config.toml
dataset = "read English sentences (LibriTTS-R)"
depths = [3, 3, 3]
steps = 5800
Rows from block 3, named by matrix and row number. Each number is 128 + 32 x the weight over its row's rms, rounded and kept within 0 to 255. All counts start at 0. After the name is the row's rms in percent of the matrix's.
# convs0: expand pointwise conv (model.blocks.3.convs.0.weight, 768x192x1), inputs 96-191
convs0.547 099 [124 107  83 145 119 113 105 107 105 109  85 110 134  89 130 149  66 129  84 111  79 100 140 129 138 106  47 137 117 101  69 104 120 185 137 138  99 122 133  51  87 130 124  54  65 130  63 137 105  80 114 112 117 138 129 136  99 132 139 100 103 101  39 174 110  90 130 121 111 114  98 152  98 124 115 114 107 112  85 135 107 128  86 152 142  97  76  92 152 137 115 122  73 118 172  98]
convs0.548 099 [ 66 134 167  84 119 133 106 151 118 161  77 102 118  68 102 148 130 136 178 147 122  82 122 133  90 169 118 117 164 142 159 108 185 174  66 121 127 121 135 127  77 116 140 109  88 128 169  68  94 162 158 155 121 112 143 119 131 116 127 190 120 146 101 116 125  42 160 150 150  98 133 133 162  74 148 119 151 110 111  80 132  76 157 172 126  99 113 123 124  99  92 116 148 137 194  77]
convs0.549 100 [122 158 116 156 160 113 132 117 109 139 159 163  73 105  82 100  93 122 131  73 105 163 100 145  76 110 100 130 162 175 101  94 106 132 226 109 147 130 100 113 132 114 113 127 123 101 104 149 167 132  70 133 115 137 110 117 114 101 117 104 129  78 113  97 120 166 153 133  95 102 124 136 112 166 146 123  87 176 121 172 110  82  64  95 109  96  93 152 135 126 121 152 106  99 132 167]
convs0.550 099 [134 118  69 120 145 130 152  87 128 126 154 158 121  97 112 101 112 135 136  71 110 121  97 131 118  87 120 125 128  97 139 110 123 138  94 109 128 188 106 124 161 129  85 111  87 137 135  94 114 149 131 139 125 131 146 148 151 140 144 137 150 118  94 116  80 125 130 138 119  52 111 132 187 154 136  20 107 137 116 136 140  88  99 126  13 150 117 159 133  79 104 188 177  52 146 138]
convs0.551 100 [143 142  86 178 152 126 165 116 128 103 167 107 117  84 132 124  39 112 151 137 151  92 126 134 166 142 117  70 124  98 157 134 145  93 164 114  55  90  91 119 124 177 128  91 129 166 102 112  99 159 136 106  90 113 134 187 197 153 159 142 188 135 116  68 131 147  91 124  98 160 117 122 157 105  69 135 105 100 152 112 200  97 140 101 146 131  89 100 150 130 125 168 125 187 102 159]
convs0.552 099 [ 99  97 149 173 142 136 109 139 140 135  97 192 120 163 125 136 148  78 121 135 109 116 134 144 118 111 119 132  91 174 119 131 146  89 119  97 133  45 190 131 109  75 182 149 144 148 131 144  92 114 124  93 133 149 120 130 131  97 125 138 170 131 138 159 158 139 120  97 136 124 147 196 119  90 169  65 139 158 155  91 160 169 109  64 162 155 154 146 161 130 137 139  84 150 133  72]
convs0.553 098 [ 93 130 158 155 149 149 109 127 130 180 123 109 125 144  75 148 158 138 116 161  97 118 129 148 106 147 125 127 130 131 120 168 124 149 168 135 147 187 118 165 131 118 162 171 169 173 110 135 137 130 141 134 158 145 149  94  98 213 160 196 101 141  60 163 190 149 144 131 164 137  70 121 144 131 169 186 174 118 147 108  43 144 151 120  77 127 185 116 174 123 100 161 135 148 166 126]
convs0.554 101 [104 126 148 184 158 122 146 121  86 145 142  83 168 173 157 147 125 116 103 148 167 104 109 126 175 173 115 154  71 109 111 170 152 170  92 142 101 150 117 126 107 121 156 123 119 139 136 120 103 113 109 169 110 124 111 128 164  79 145 157 149  35  77 153 153 112 149 112 119 126  99 101 111 128 108 168 179 158  64 168 121  82 128 211 166  80 146  90 124 138 119 154  99 133 156  88]
convs0.555 100 [160 164 121  86 143 105 162 124 195 157 195 102 133 165 124 139 166 174 150 133 187 107 153 117 110 182 134 135 185  86 139 123 145 148 192 158 166 169 134 152 188 157 134 142 113 135 162 159 160 165  99 158 101 102 168 100 136 115 153 134 131 149 119 127 136 118 166 123 145 119 168  97 143 163 125 139 131 175 175 159 129 113 154 102 168 124 143 138 112 132 198 179 155 109  80 193]
convs0.556 099 [165  84 118 172 151  76 103 124 137  91 145 149  82  94 110 118 161 194  95 114 119 119 105  95 148 114  68 124  73  88 111 181  84 113 146  79 123 160 148  93 110 130 181 111 107 153 216 125  57 161 169 148  88 137  89 114 128  38  81 116 138  88 120 144  56 123 127 106 125  86 127  85 102 110 132  91  82  92 125 114 131 168 111  94 123  88 125 122  97  70 116 161  79 117 106 141]
convs0.557 099 [ 75 101 146  99 146 119  76  95 122 126 122 144 141 132  87 216 126 147 108 121 163  78 147 183  83 135 145  99  77  84  90 163 148 218  80 109 105 105  88  98  67 165 119 139 120 153 114 141 112  82 192  88 175 113 131 130 128 139 123 166  61 143 130 166 178 115 146 138 174 120 117 134 204 125 179 150 147 160 167 128 109 129 177 124 150 155 107 113 165 101  99  92 102 120 164 107]
convs0.558 102 [123  92 129 167 158 125  59 138 111 122  95  72 181 110 192 196 181  93 136 109 118  91 113 128 148 113 110  85  98 119 169 104 114 166 147 131 171  91 141 159 119 135 159 203 181  93 190 115 181  80 103 140 145 171 122  89 114 125 116 161  98 115 155 127 138 160 128 162 144  98 142 117 126 173  83  97 133 142 102  64  84 137  79 125 193  98 184 170 135 119 170 188 133 122 148 125]
convs0.559 098 [125  63 138 127 128 136  77  59 111 101 133 135 107 102 133 149 121  94  93 120 105 145 172 169  88 113 116 100 161 163 117 117 147 125 136 152  72  47 134  70 117 182 154  67 185 156  65 127 145  95 129 147 126 124 135  91  96 119  94 165  82 115 133 126 139 125 110 112 119 146 150 111 125  54 216 122 140 148 104 103  61 115 171  64 117  99 128 131 161 129 134  68 142  94 134 146]
convs0.560 101 [154 210  73 104  98 119 142 113 128  99 108 143 123 102 124  89 102 201 146 169 137  85 155 156  83 152 106 180 132  91  90 139 164 152  92 114 124 144  94 163 146  76 137  95 163 163 209 164 116 109 143 151  95 137  97 139  93 180 135  89 171 179 210 147  72  89 117 157 133  98  84 134 159 166 119 108 107 146 136 128 169 156 130 121 184 128 120 124 155  72  82  97 115 114 133 145]
convs0.561 101 [128 165 122 104  97 139  94 130 117 164  68  58  59 105 119 155 123 131 173  51  66  87 197 149 178 129 184  94 132 129 150 109 143 170 137  92 115 104 100 135 125 144 179 115 195 129 136 162 119 102 106 134 150 131  99 141 115 128 133 118 133 120  70 136 142 155 134 151  98 144 116  76 125 134  87 139 165 200 150 136 143 150 125 129 185  97 129 127  88 130 136 150  95 138 208 107]
convs0.562 099 [ 76 134 165  74 116  64  37 160 149 105  63 165 140 166 101 101 106 145 104  47 148 133 150 148  78 177 137  85 155  36 140 112 160 134 148  60 136 131 112 107  66 169 144  94 186 125 113 147 145  81 154 130  98  69 120 138 120 105 164 139 104 128  85 135 126 110  91 129 130 163 127 116 104 151  86 129 143  74 173 134 134 145 113 132 157 102  76 126 142 101 138 117  89 112 164 171]
convs0.563 102 [ 96  79 111 128 123 132  99 112 124  73 121 179 138 107 144 255 126 146  56 148 134 108 173 176 160 114 112  87  81 108 146 120 156 212  71 148 105 119 116 126  65 133 104 137 143 163 124 103 116 138 170 125 158  79 130  63 134 155 152 131  57  99  81 183 184 158 189 168 147 115 133 138 164 100 166 125 183 141 124 148  88 124 172  95 128 160 121  90 164 118 135 115 138 164 128 100]
convs0.564 101 [102 112 121 155  70 121  95 130 102 113 106  98 163 196 225 133  95 135 155 135 135 117 125 102 166 125 161 101  45 107 108 156 104 130 140 107 178 135 185 136  96 145 165 111 141  89 146 180 122 101  49 111  52 181  75 104 140 144  95 135 159 125  74  88 126 128  87  78 111 136 146  98 127 110 122 107 161 145  84 132 127 123 102 103 173  87 170  78 118 135 181  94 110 105 135 103]
convs0.565 098 [ 82  74 137 115 170  98  90 100  92 115 118 140 105 116 119 204  81 162  95 117 123  74 152 195 126 129 150  62 108  86 104 115 182 158  99 129  88  94 112 140 114 138 123 129 114 128  92 138 125 120 255 111 173  85 115 130 123 148 134 128 105 131 107 165 182 124 179 168 174 113 129 163 201  93 183 145 128 114 109 115 112 125 131 128 142 153  90  76 158 103  90 132 147 147 144 143]
convs0.566 100 [128  76 155 138 126 151 148 113 161 115 103 151 143 123 163 138 126 172  97 133 153 187 153 100  73  72 149 123 111 114 142 120 150 193 124 111 122 113  87 170 136 129 109 127 153 106 156  77  72 154 155 120 166 132  93 177 180  58 137  75 152 146 101 178 140 136 175  81 100 218 120 154 188 136 118 146 147 106 148 135 179 148 172 180 124 127 106 169 126 143 110  81 140 136 117 163]
convs0.567 099 [133 110 173 117 121 108 160  97  96 112 152  21 137 116 125 147  98 161  80 189 114 160 142 131 113 120 108 119 152 111 115 132 113 167 125 141  62 152 138 106 127 105 171 143 158 149  48 116 115 126 123 115 105 132 106 101 100 174 123 116 117  80  99 119 109  79 135 113 124 138  75 135 130 104 136 147 143  91 143 105 118 141 142  84 129  71 159 133 118  90 107  59 151 168 183 128]
convs0.568 101 [142 112 126 136 141 152 184  67 140 173 172 100 124 155 141 134 108 172 142 124  68  85 156 120 113 118 128  83  19 114 156 160 167 194  92  83 181 165 170 120 159 116 165 120 116  52 150  70 132 131 113 164 131 108 144 189 165 160 138 110 140 125 111 122 192 117 146 154 111 131 108 121 135 144 106 113 170 150  85 206 112  80 128 128  95 149 134 175  76 133 153 167 132 118 103 135]
convs0.569 100 [122 108 149 108 167 128 152 136  75 143 137 125 178 137 189 122  87 111 128 124 135 165 170 156 118 133 127  73  96  83 127 173  91 152 126 132 206 122 137  89 121 123 185 129 146  99 159 144 160  81  86 127  48 166  78 102  97  76 171 134 116 125 154 108 135 106  42 147  83 101  82  98 112 112 161  99 194  97  95 156  89 146  98 114  96 120 138 122 132 114 161 124 107  57 145 133]
convs0.570 100 [124 144 152 134 140  92 160 112 119 164 177  68 129 170 101  69 175 106 159 174 225 184 118  87  95 179 184 138 141 133 130 151 118  62 134 141 122 135  80 130 171 175 149  91 170 160 154 108 106 168 136 115 127 118 145 122 183  97 101 114 142 118 112 108  75 121 108 118 100 150 160 131 118 124  85 153 119 144 147 113 146 158 122 216 182 157 121 132 130 151 129 105 192 104 132 188]
convs0.571 099 [134 126 121 140 130 143  96 121 124 152 132 132 128 127 130 116 109 102 100 166 163 142 192 144 132 133 142 143 173 141 182 139  95 130 108 117 160 101 122 130  73 116 145 144 148 150 129 136 138 140 107 182 104  96 130 151 134 169  77 135 193  87 109  27 169 152 102 130  96 156 157 113 107  59  42 131 118 150  96  82 177 152 136 182 154  77 116  86  81 130 143 107 175  79 105 146]
convs0.572 103 [142 135 125 118 144 137 138 138 116  72 128 152 118 117 151 115 138 133 112 112 142 112 128 148  76 121 162 152  75  63 120 156 169 153 151 147 148 172 136 142 118 124 177 164 122 106 140 135 179 109  58 129 114 150  85 119 134 107 147  64 139 159 138 158 175 139  73 110 114 161 114 108 114 123 118  67 161 139 152 171 147  75 112 133 182 205 159 122 120 139 156 124 141 107 159 135]
convs0.573 102 [142  93 147  79 124 143 111 140 161 110 124 121 120 110 146 125 147  98 132 164 145 103 140  67 114 106 174 109 157 175 118  92  65  67 133 127 128  68 165 143  90 110 170 104 166 125 123 133 140  77  52  95 109 168 121 172 156  60 166 154 179  98 156 119  98 185 101 132 117 126 165 128  79  83 133 166 118 135 120 133 161 175 130 133 184 159 138 140 170 204 143 150  84 165 122 130]
convs0.574 099 [110  90 151 132 131  83  90 120  79 145 150 141 126 102 106 213 140 133 119 126 105  83 158 217  86  92 107  68 105  90 135 146 133 182 106 109 103 125  95 114  75 147 137 117 127  87  81 106 114  73 191 125 174 100 121 117 135 141 132 117  65 121 127 181 199 123 151 119 168 116  97 130 168 115 173 105 151 145 139 102 110  97 203 106 114 155 129 131 101 113  99  88 130 167 107 122]
convs0.575 100 [160 147 120 120 186 130 165 135 167 136 124 160  98  84  64 139 105 154  73  77 164 131 122 125 113 137 107 219 182 133 127 125 182 162 178 154 121 150  86 130 112 181  41 115 110 150 102  79 116 200 195 183 107  85 110  73 110 115 104 126  75 139 125 130 119 118 130 153 109 154  95 110 144 178 116 148 124  92 150 151 116 126  85 153 101 123 102 145 148 154 102 155 139 102 107 120]
convs0.576 103 [136 120 131 141 113  90 120 146  95 102 158 169 144 107 143 167 130 162 112  85 145 127 162 195 188  88 175  62  84 104 155 154 174 229  81 126  88 123  78 100 100 183 123 172 129 114 136 149 102 174 146 115 151 113 166  91 107 107 160  89  85 112 127 246 145 138 160 138 155 133  93 102 195 114 183  75 154 137 113 195  93 179 129  81 141 176 146 108 165 110 156  83 114 132 149  76]
convs0.577 101 [ 99 176 115 118 188 145 111 140 138 117 151 125 159  94  76 151 102 168  88 105 142 109 173 166 120 118 123 104  96  83 178 171 154 167  88 118 127 130 150 101  71 172 166 136 122 129 129  91 124 139 109 166 119 134  84 111 134 142 190 102  72 131 130 173 139 124 144  72 111 139  94  76 129 161 141 104 154 145 132 204 100 127 147 130  95 148 118 116 122 135 131  91  91  99  94 149]
convs0.578 097 [138  87 159 205 160  85  97 170 119 176 105 168  97 104 133 168 139 124 172 158 117  97 142 167 135 107  96 156 113 190 100 173 162 178 111 115 152 120 104  87 125 157 162 100 181  86 146 106 100 162 167 136  96  98 100 148 150  95  63 149 121 137  76  93 114 133  94  94 127  87 126 134 128 117 138  60 134  76 153  71 170 160 186 122 126 159 150 113 191 157 128 122 119 135 164 142]
convs0.579 100 [ 51 154 157 117 136 124  99 113 138 172 130  73 119 136 127 133 153 156 104 100  87 111  42 111  92  84 108 114 116 181 145 103 127 146 115 109 121 132  86 178 141 132 113 183  74  76 160  89  58 172 153 128 153 140 130 145  89 141  80  77 139 102 107 134 140 139 195  96 144 102  62 196 114 144 108  95  92  86 132 194 134 132  99 170 138 103 139 193 158  66 113 130 147 136 113  93]
convs0.580 100 [137 152 167 118 147 197 101  91 147 100 155  91  92  67 177 133 101 135 163 175 108 106  96 133 124 102 144 106 129 100 105  91 156  96 171  85 147 133 151  45 125 123 135 115  97 128 145 126 146  78 128 154  62 160 181 220 182  94 129 137 202 100 151 102 134 131  65 135 171 109  99 126 175 129 168  85 110 159 152 118 138 117  84 109  95 147 169  71 143  54 142 169 111 154 145  43]
convs0.581 099 [ 76 139 128  91 129  92 142  99 139 102 134 185 105 102  94 128 106 159 120  61 147 149 207 177  85  71 185 151 108 156 160  90  63 170 145  77 117 132  78  68 115 177 139 151 126 131 104 140 142 111 148 111 114 113  93 150 130  74 157  86 142 161 174 150 156 175 108 100 177 138 126  73 120 148 158 148 137 203 175 133 162 161 129  93 106 154 135 137 133 137 100  94 163 130 113 173]
convs0.582 099 [ 90  77 176  73 114  78 123 140 120  65  78 170  93 120 138 203 144 109 153 135 105 112 168 124  55 109 170 103 162 158 119 116 137 197  99 136 150  88 123 113 109 172 154 136 184 143 134 127 156  83 114 124 161 138 131 110  94 115 151 141 109 142 144 150 183 114 197  94  86 151 146 168 133 124 168 141 144 163 109 120 124 137 230 122 151 128 143 184 144 172 131  58 135  84 133 168]
convs0.583 106 [124  87 163 129 123 168  82 103 133 123 110 171 142 143 112 217 159 118 132 114 107  86 139 165 143 125 133 126 146 136 153 139 145 235  75 152 124 124 121 140 116 144 134 170 149 141 119 117 139 150 172 128 221 101 172  92 115 175 137 139  61 153 116 196 230 141 205 163 150 138 138 150 162 115 147 138 205 157  99 113  85 118 202 121 125 126 155 172 151 149 108 136 136 137 125 155]
convs0.584 100 [127 117 154 174 179 116 173  91 138 116 172  89  82 157 117 161 112 128 118 171 107 150 116 163 122  71 162 136 157 137  89  88 149 173 112 116 124  98  73 127  89 156 131 133 123 178 123 134 162 148 155 169 146 133 171 105 116 181 100 184 109 214 163 144 143  97 135 181 142 116 168 123 146 131 179 157 126 174 106 105 107 121 116 103  72 139 114 102 158 148 105 108 120 125 177 134]
convs0.585 097 [145  82 125 102 135 132 125 111 113 119 124 152 160 114  92 158  99 120 124 143 160 128 105 109  94 186 132 110 172 140 109 113 153  75 129 123 126 107 112  65 132 152 142 144 108 153 113 141 137 146 145 132 121 113 254 169 168  86 172 168 198  73 115 103 132 140  81  67 103 115 134 118 129 126 147 102 157  99 184 132 163 106 157 146 160 150 130 143 142 122  79  94 121 202 104 100]
convs0.586 104 [103 120 163 129 119 146  67 122 113 111 156  75 133 136 125 137  86 146  96 120 143 139 138 111 170 179 104 124 104  92 128 130 145 183  49 111 108 128 140 100 100 104 162  76 115 130 126  58  65 113 185 134 138 111 155 118 110 137 101 149 121  81  87 171 139  59 155 157 148 133  55 149  87 121  91 167 160  68  86 127 129  97  92 167 140 153 110 152 148 130  74 101  80 177 153 108]
convs0.587 100 [114  97 131 112 115 104  70  64 108  89 152  88 122  85 128 133 146 189  83 116 161  96  87 151 150 128  67 128 151 197 163  84 120 166 167 139 104 106  96 165 136 159 142 151 187 103 122 121 135 187 148 157  85 126 125 113  88 124 126 114 138 122 126 162 127 212 169 139 125  88 113 160 132 115 120 148 164 115 152  82 167 123 148 104 186 160  90 140 136  85 148 175 151 118 137 162]
convs0.588 100 [158 112 122 118 160 144 148 122 124 124 100 120 120 143 170 138 136 128 118 152 159  98 136 118 135 148 125 175 115  89 137 143 123 158 125 137 187 162 160 156 164 126 132 105 158 138  75 135 121 147 146 113 130 163 139 113 132 139 105 150  59 154 134 170 123 129 152 168 122 205 163 166 119 197 158 143 138 174 124 152  52 101 172 178  97 111 102 121 132 212 103 165 149  58 139 129]
convs0.589 100 [130 101 145  66 114 141 101 122 146 143 123 133 145 113  86 113 178 162  32 176 108 140 184 139 106 124  83 117 158 122 160 123  69 118 141 127 173 138 107 121  86  99 150  93 146 122 116 137  97  96 147  84 100 155 124 171 143 163 156  91 144 144 107 163 121 164 159 128  77 102 106  92 118 112 107 105 169  44 129 161 151  96 157 149 108 145 130 143  65  86 168 155 119 136 172  91]
convs0.590 101 [179 155 191 128 125 142  90 169 176 132  68 109 114 112 113 123 188 132 130 109 111 125  68 101 143 161 155 149 161 130 122 170 114  65 178 134 130 139 138 156 158 136 163 138 158 115 160 160 117 172 159 114 181  74 137 107  83 137  95  88  99 155 142 141 177 157 146 126  94 125 108 159  77 129 180 117 114 137 162 106 134 209 115 143 142 126 164 176 209 137 159  98 103 105 156 116]
convs0.591 097 [122 137 140 128 109  90 116  72 142 155  96  72 133 125 107 152 135 130 200 131 160 124  99  83 125 127 115 122  70 106 125 100 148 171 166 130 211 186  69 164 125  69 105 128 152  85 179 135 134 123 124 180 120 176  80 109  72 107 102 114 101  99 129 139 135 152  92  99  51 166 103 150 127 190 136 121 180  66  78 109  90  92  81 159  98 160 125 176 141 184 156 139  83 170 137  99]
convs0.592 094 [155 138 172 179 140 133 156 108 113 124 166 185 109 115 146 126 129 156 167 134 225 166 164 113 149 151 144 139 149  97 167 164 123 101 100 129 107 116 102 131 110  78 124  95 107 113 101 158  77 176 103 149  97  92 138 112 104 135 104  88 148 143 126 152 169 100 113 157  89 160 104 153 117  65 111 166 116  80 120 177 149 194 155 139 123 158  71 134 137 114 126 129  99 124 169 171]
convs0.593 098 [108 151 149 148 160 151 121 160 131 126 180 103 110 128 152 146 109 186 103 137 152 162 150  92 182 128 151 138 105  89 161 142 103 130  72 131 126 136 156 107 144 159 102  67 121  99 118  82 130 168  90 177 102  93 154 103 143 128 136  91  93 103 106 122 111 134 136 104 111 150  77  47  65 184 113 169 145 128  74 176 113  94 139 191 110 104 169  70 103 157 137 117 185  87  43 146]
convs0.594 099 [101 123 138 117 145 130  95 113 135 101 124 122 133 134 112 189  76 159 135 116 140 103 153 164 117 139 117 116 123  79 127 101 176 160  93  98 127 162 137 123 112 121 127 144 137 159 138 133 176 132 248 101 185 126 164 107  95 156 137 144  88 116  65 168 174 126 147 182 144 119 139 165 185  89 129 168 169 118  85 104 100 120 134 114 103 140 146  87 153  93 105 186 147 166 131 118]
convs0.595 102 [142 137 115  93 151 155 124 168 114 132 109 159 106 108 130 130 158 116 156 139 191 129 136 133 169 120  99  89 112  87 125 149  84 120  99 139 136 128 169 136  48 112 149 126 108 155 129 113 142 121 103 169 153 155 127  75  99 132 155 113  82 131 156 136 116 163 120  66 105 137 111 133 101 166 143  94 105 155 129 148  91 142 109 138  92 168 137 157 105 129  83 159  74  77 122 128]
convs0.596 100 [ 91 136 147 148 141 165 151 131 124 129 198 125 147  90 100 163 118 147 108  88  92 141 168 144 114 121 132 136 137 103 144 106 162 226 127 151  77 194 117 113 109 139  24 143  98 149 120  87 137 183 156 177 159 103 146  82  92 146 114 134  78 112 111 119 125 123 139 131 143  81 146  80 132 119 126 176 108 195 136 155 114 156 118 147 129  71 120 104 112 157  75 114 154 103 118 181]
convs0.597 099 [103 135 108 113 121  87 115  80 145  92 139 139 161  98  98 119  82 165 155 129 118 133 113 143  97 153 126  94 140 115  99 129 180  94 127  21 147 143  78  89 125  92 158  95  88 128 172 158 150 122 152 136  74 152 152 189 152 105 119 108 217 124 181 162 159 119 102 127 106 134 137 137 183 126 114  82 145 133 127 152 169 121  88  81 136 124 126  80 152  95 110  87 141 180 118 134]
convs0.598 097 [129  89 130 124 120  94 134 149 115 168 113 160 151 163 134 140 130 147 128 156 170 139 135 145 102  92 126 119  77  86 134 103 128 197 105  92  94 175  95 176  99  70 120 145 114 113 178  89 112 190 170 119 181 148  98 145 120  92 147  70  78 132 114 173 151 119 135 115 121 194  78 217 221 156 108 165 165  95 132 166  98 118  79 172 147 157  82 137 138 136  60  82 120 170 165 118]
convs0.599 107 [143 135 117 123 126 109 117 155 109  99 135 105 163  95 128 129  83 139 128 105 137 133 135  80 127 153 118 125 136 132 131 131  91  68 151  98 148 109 108  77 118 155 136 140  82 137 153 149 112 140 145  77 112 119 173 193 162 107 123 141 206  88 124 100 145 107 105 112 120 125 121 119  95  91 102 116 122  84 130 126 190 125 132 145 195 150 122 110 163 136 134 131 121 201  92 154]
convs0.600 099 [ 71 131 135  84 112 147  88  64  88  66 137 163 130 131 144 134 166 149 147 164 135 105 153 146 163 130 103  61  94 139 155 120  69 124 100 143 114  86 135  97 118 142 217 130 191  80 132 153 128 104 105 128 132  97 103 151 173 145 143 153 182 126 131 120 172 111  95 166 191 154 136 101 142 112 120 168  96 113 149 168 136 142 128 102 187 147  97 126 122 123 169  75 109 163 144 148]
convs0.601 098 [104 152 166 141  66 110  81 112  64 130 126 103 129 115 137 203 136 138 126 131 130  87 117 203 118 130 122 108 106 124 151 114 148 108 153 118 146 142  78 126 144 114 139 142 172 172 130 167 116 109 189 124 113 116  99  85  78  99  77 123 135  47 136 184 176 153 119  81 103 126  72 148  89 143 157 136 159  97 163 146  94 143 117 137 127 136  97 166 155 116 160 166  51 161 134 113]
convs0.602 098 [119 120 108 116 184 133 139 132 175 112 146 135 138 169 135 140 110 165 183 155 109  92 151 177 115 131  72 125 174 162 197 179  65 157 170 139 167 115 151 145 119 124 199 135  94 123 201 165 141 176 101 157 130 116 125 126 131 115 219 136 140 159 144  96 162 143 126 126 156  56 176  97 141 132 189 147 135 179 153 186 154 140 137  71 111 138 149 157 127 141 162 151 119 112  81 180]
convs0.603 099 [134 144 157 103 136 165  96 142 161  82  98 148 114 139 113 147 135 118 119 117 118 145 188 150 144 136 100 116 145 136 180  58 129 211 122  76 144  74 125  89  63 111 151 131 100 161 167 131 152 139 151 118 163 137 114 105 111  78 157  97 101 151 155 140 104 119 200  81 119 145 209 122 119 135 174 123 178 156  91 130 116 161 134 154  81 117 137 103 121 169  59 119 141 122 102 190]
convs0.604 097 [157  90 148 145 181 145 141 168 100 129 105 125 119  97 106 150  99 168 128  63 183 139 172  93 111 142 108 137 136 115 165 181  98 125  93  89 121 190 159 122 136  91 148  54 128 142 105 111  98 158 112 157 118  63 133 116 132  77 115  87 108 147 141  68 150 129 124  95 138 117 137 118  94 147 161  92 131 131 132 107 115  67 136 168  96 122 144  93 140  62  14 126 168 132 125  69]
convs0.605 097 [ 90 150 180 152 165 115 123  96 188 151 157 106 151  99 175  90 101  98  91 137  61 161  54 118 170 111 146  55 155 163 101 125 144 158 112 148 121 121 135 122 171 171 155 171 103  71 110  93 154  98 146  85 108 135 118 136 117 135  58  80 131 154  90 158 111 146 210 138 102 120 159 114 103 142  83  79 133 106 133 119  88 109 134 172  33 114 113 147 147 148 113  70 184 125 111 127]
convs0.606 102 [125 111 124 113 134 107 177 138 149 158 183 153 119 145 102 105 150 147 142 162 182 176 157 154 127 167 154 159 185 147 160 116 157 175 150 144 130 130 124  78 134 155  91  96 104 145 108  82 136 160 140 161  66 124 145 112  88  74 123 140 133 132 119 113  81 134 175 129  87 123 149 129 162 172 121 153 118 153 179 184 143  90 142 182  81 173 137 118 111 185  59  80 125  87 146 134]
convs0.607 100 [121 134 152  59 133 155 160 147 129  93 100 152 168 156  81 127 152 111  71  98 152 135 152 213 109  71  99 131  86  64 128  76 110 101 156  96 139 167 156 137 100 154 126 112  98 106 142 166 141 109 165 123 160 152  92 123 149 171 164 104 137 172 108 124 159 142 151 135 123 164 125 138 154 140 150 147 159 145 101 185 139 138 107 157 119 234 142 159  99 132 106  82 153 176 105 137]
convs0.608 100 [120 132 146 124  91  92  95  55 154  86  82 190 135 142  97 110 105 134 155 119 153  89 155 152 101 160 122 150 201 163 159 157 171 151 175  81 143 133  91  98 215 126 146 139 158  86 128 139 102 173 132 133  81  70 120 138 121  68 101 134 144 108 146 130 101  86 110 157 143  96 141 149 202 119 121 103 100 137 133 154 135 162 163 188 180  80 131  99 115 102 122  72  97 105 108 213]
convs0.609 099 [136 182  83 100 125 123 179 127 174 101 103 130 111 144 111 114 105 163 169 145 136 100 155 138 144  87 139 100 148 159 166  98 123 147 203 119 159 182 144 139 189 147 178 146 121 119 197 201 166 114 141 139 142 105 157 146 151 117 210 128 170 178 127 143 114 140 146 159 159  96 175 132 144 184 154  97 105 199 149 188 178 111 144 106 188 159 152 131 121 156 176 150 160  96  45 180]
convs0.610 106 [137 106 132 148  87  80  83 133 120 155 134 117 123 129  82 148  92 161 123 109 124 119 124 153 105 123  93  51 143 137 119 106 124 166 186  53 140 151  76 158 122 142 103  60 129  83 137 146 124  95 146 101  56  94 150 149 114 103  70 122 141  74 127 167 128 135  66 161 180 145 112 133 156 100 154 111 106 100 149 187 146 134  69  95 161 109  69 104  96  96 128  94 106 138 124 142]
convs0.611 098 [ 91  99 139 131 115 140 108 111 134  91 115 147 123 119 108 223 117 154 107 117 117 124 149 153 143 149 126  88 128  93 122 103 185 161  85 127  92 145  99 129 115 131 107 115 115 158 118 103 109 127 255 121 167  95 151 110 145 138 127 139  78 114  76 190 206 124 174 187 135 120 119 176 183 104 166 141 169 121 105 141 101 131 148 101 112 154 125 100 180 114  84 119 128 158 136  94]
convs0.612 105 [101  55 114 107 129 140  75  78 124 100 131 170 155 104 128 255 143 133  91 106 118  92 151 193 103 123 111  78 117 113 147 108 142 218  61 135  86 115 111 122  58 142 131 133 161 125 125 117 124 125 180 128 192 109 139  72 117 129 144 126  44 117 126 184 212 138 190 155 157 111 123 100 164  98 180 119 177 140 112 116  92 140 191  70 126 159 131 109 147 133 116 127 128 133 121 117]
convs0.613 100 [ 89  88 165 115 139 103 100  47 187 114 149 159 162 146 105 138  86 165  63 130 111 136 127 152 125 129  67 138 153 162 140  89 128 170 116  91 119 134 105 170 121 145 113 148  96 140 113  95 116 138 139  87 114  68 131 140 119 161 128 171 118 108  73 118 137 111 141 147 137 133 126  97 154 131 158 157 119 118 183 107 125 152 158  83 106 132 103 136 116  72 120  84 153 213 217 147]
convs0.614 102 [156 132 159 148 176  71 147  91 110 111 129  88 112 128 170 200 152 188 138 128 112 140 117  97 129 127 111 109 138 138 170 157  51 137 147 135  48  96  99 115 110  78 145 164 146 116 117 151 105 141 116  78 126 117 106 141 172 108  93 106 159 162 105 180 146 105 139  78 140 181 149 107  99  87 142 173 114 178 189 163 146 141 142 128 161 226 121 146 140 114 104  89 133 172 116  97]
convs0.615 095 [ 71 130  99 122 140  76 127 120 126 124 110 113 156 162 151 175 144 126 227 113 148 100  98 157  66 193 153 104 140  96 135 135 170 225  99 106 188 149 127 141 167 104 114 126 100  86 172 118 218 129 178 161 150 106 142 109 122 120 115 180 106 150 147 156 189 112 144 118 143 114 106 175 196  93 132 180 207 143 101 134 123 140 131 150 177 149 185 171 152 143  71 162 117 105 118 173]
convs0.616 098 [129 112 148  59 125  93 116 124 141  92 154  85 126 130  84  80 130  96 139 147 126 180 124 142  45 152  86 135 168 171 136  95 125 132 119  51 173  75 124  67 177 104 154 133  98 179 127 110  72 136 147 144  91 151 156 174 176 110 106 128 161 117  62  86 102 139 164 155 106  87 174 174 183 110 109 115 112 131 150  84 169 144 157 168 111 126 109 142 104  91  95  71 111 125 170  97]
convs0.617 099 [117 175 116 113 128 169  94 138 105 173 109  72  86 160 105 130 117 141 117 153  90 122 106 120 155 177 101 111 121 121  67 102 148 112 155 153 163 166 111 165 164 112 132 115 125 161 135 154 196 162 151 152 156 118 184 106 127 186  88 191 128  89 128 126 122 138 147 160 144 135 137 168  95 141 109 143 120 119 125  86  64 135  89 133 111  92 133 135 177 160 152 231 105  94 106 124]
convs0.618 099 [ 81 150 115  81 122 112 133  76 102 117 145 173 158 118 133 139  91 132 144  79 115 104 106 167 109  75 235  73 116 134 184  99 103 128 131  99 161 114  96  93 137 149 138 137 160 124 114 125 124 129  96 142 101  88  66  79 114  98 147 115 109  87 120 111 183 146  70 111 110 117 143  48 145 107 125  78 143 170 124 116  83 179 135 103 142 162 104 102 144 122 147  90  88 106 105 137]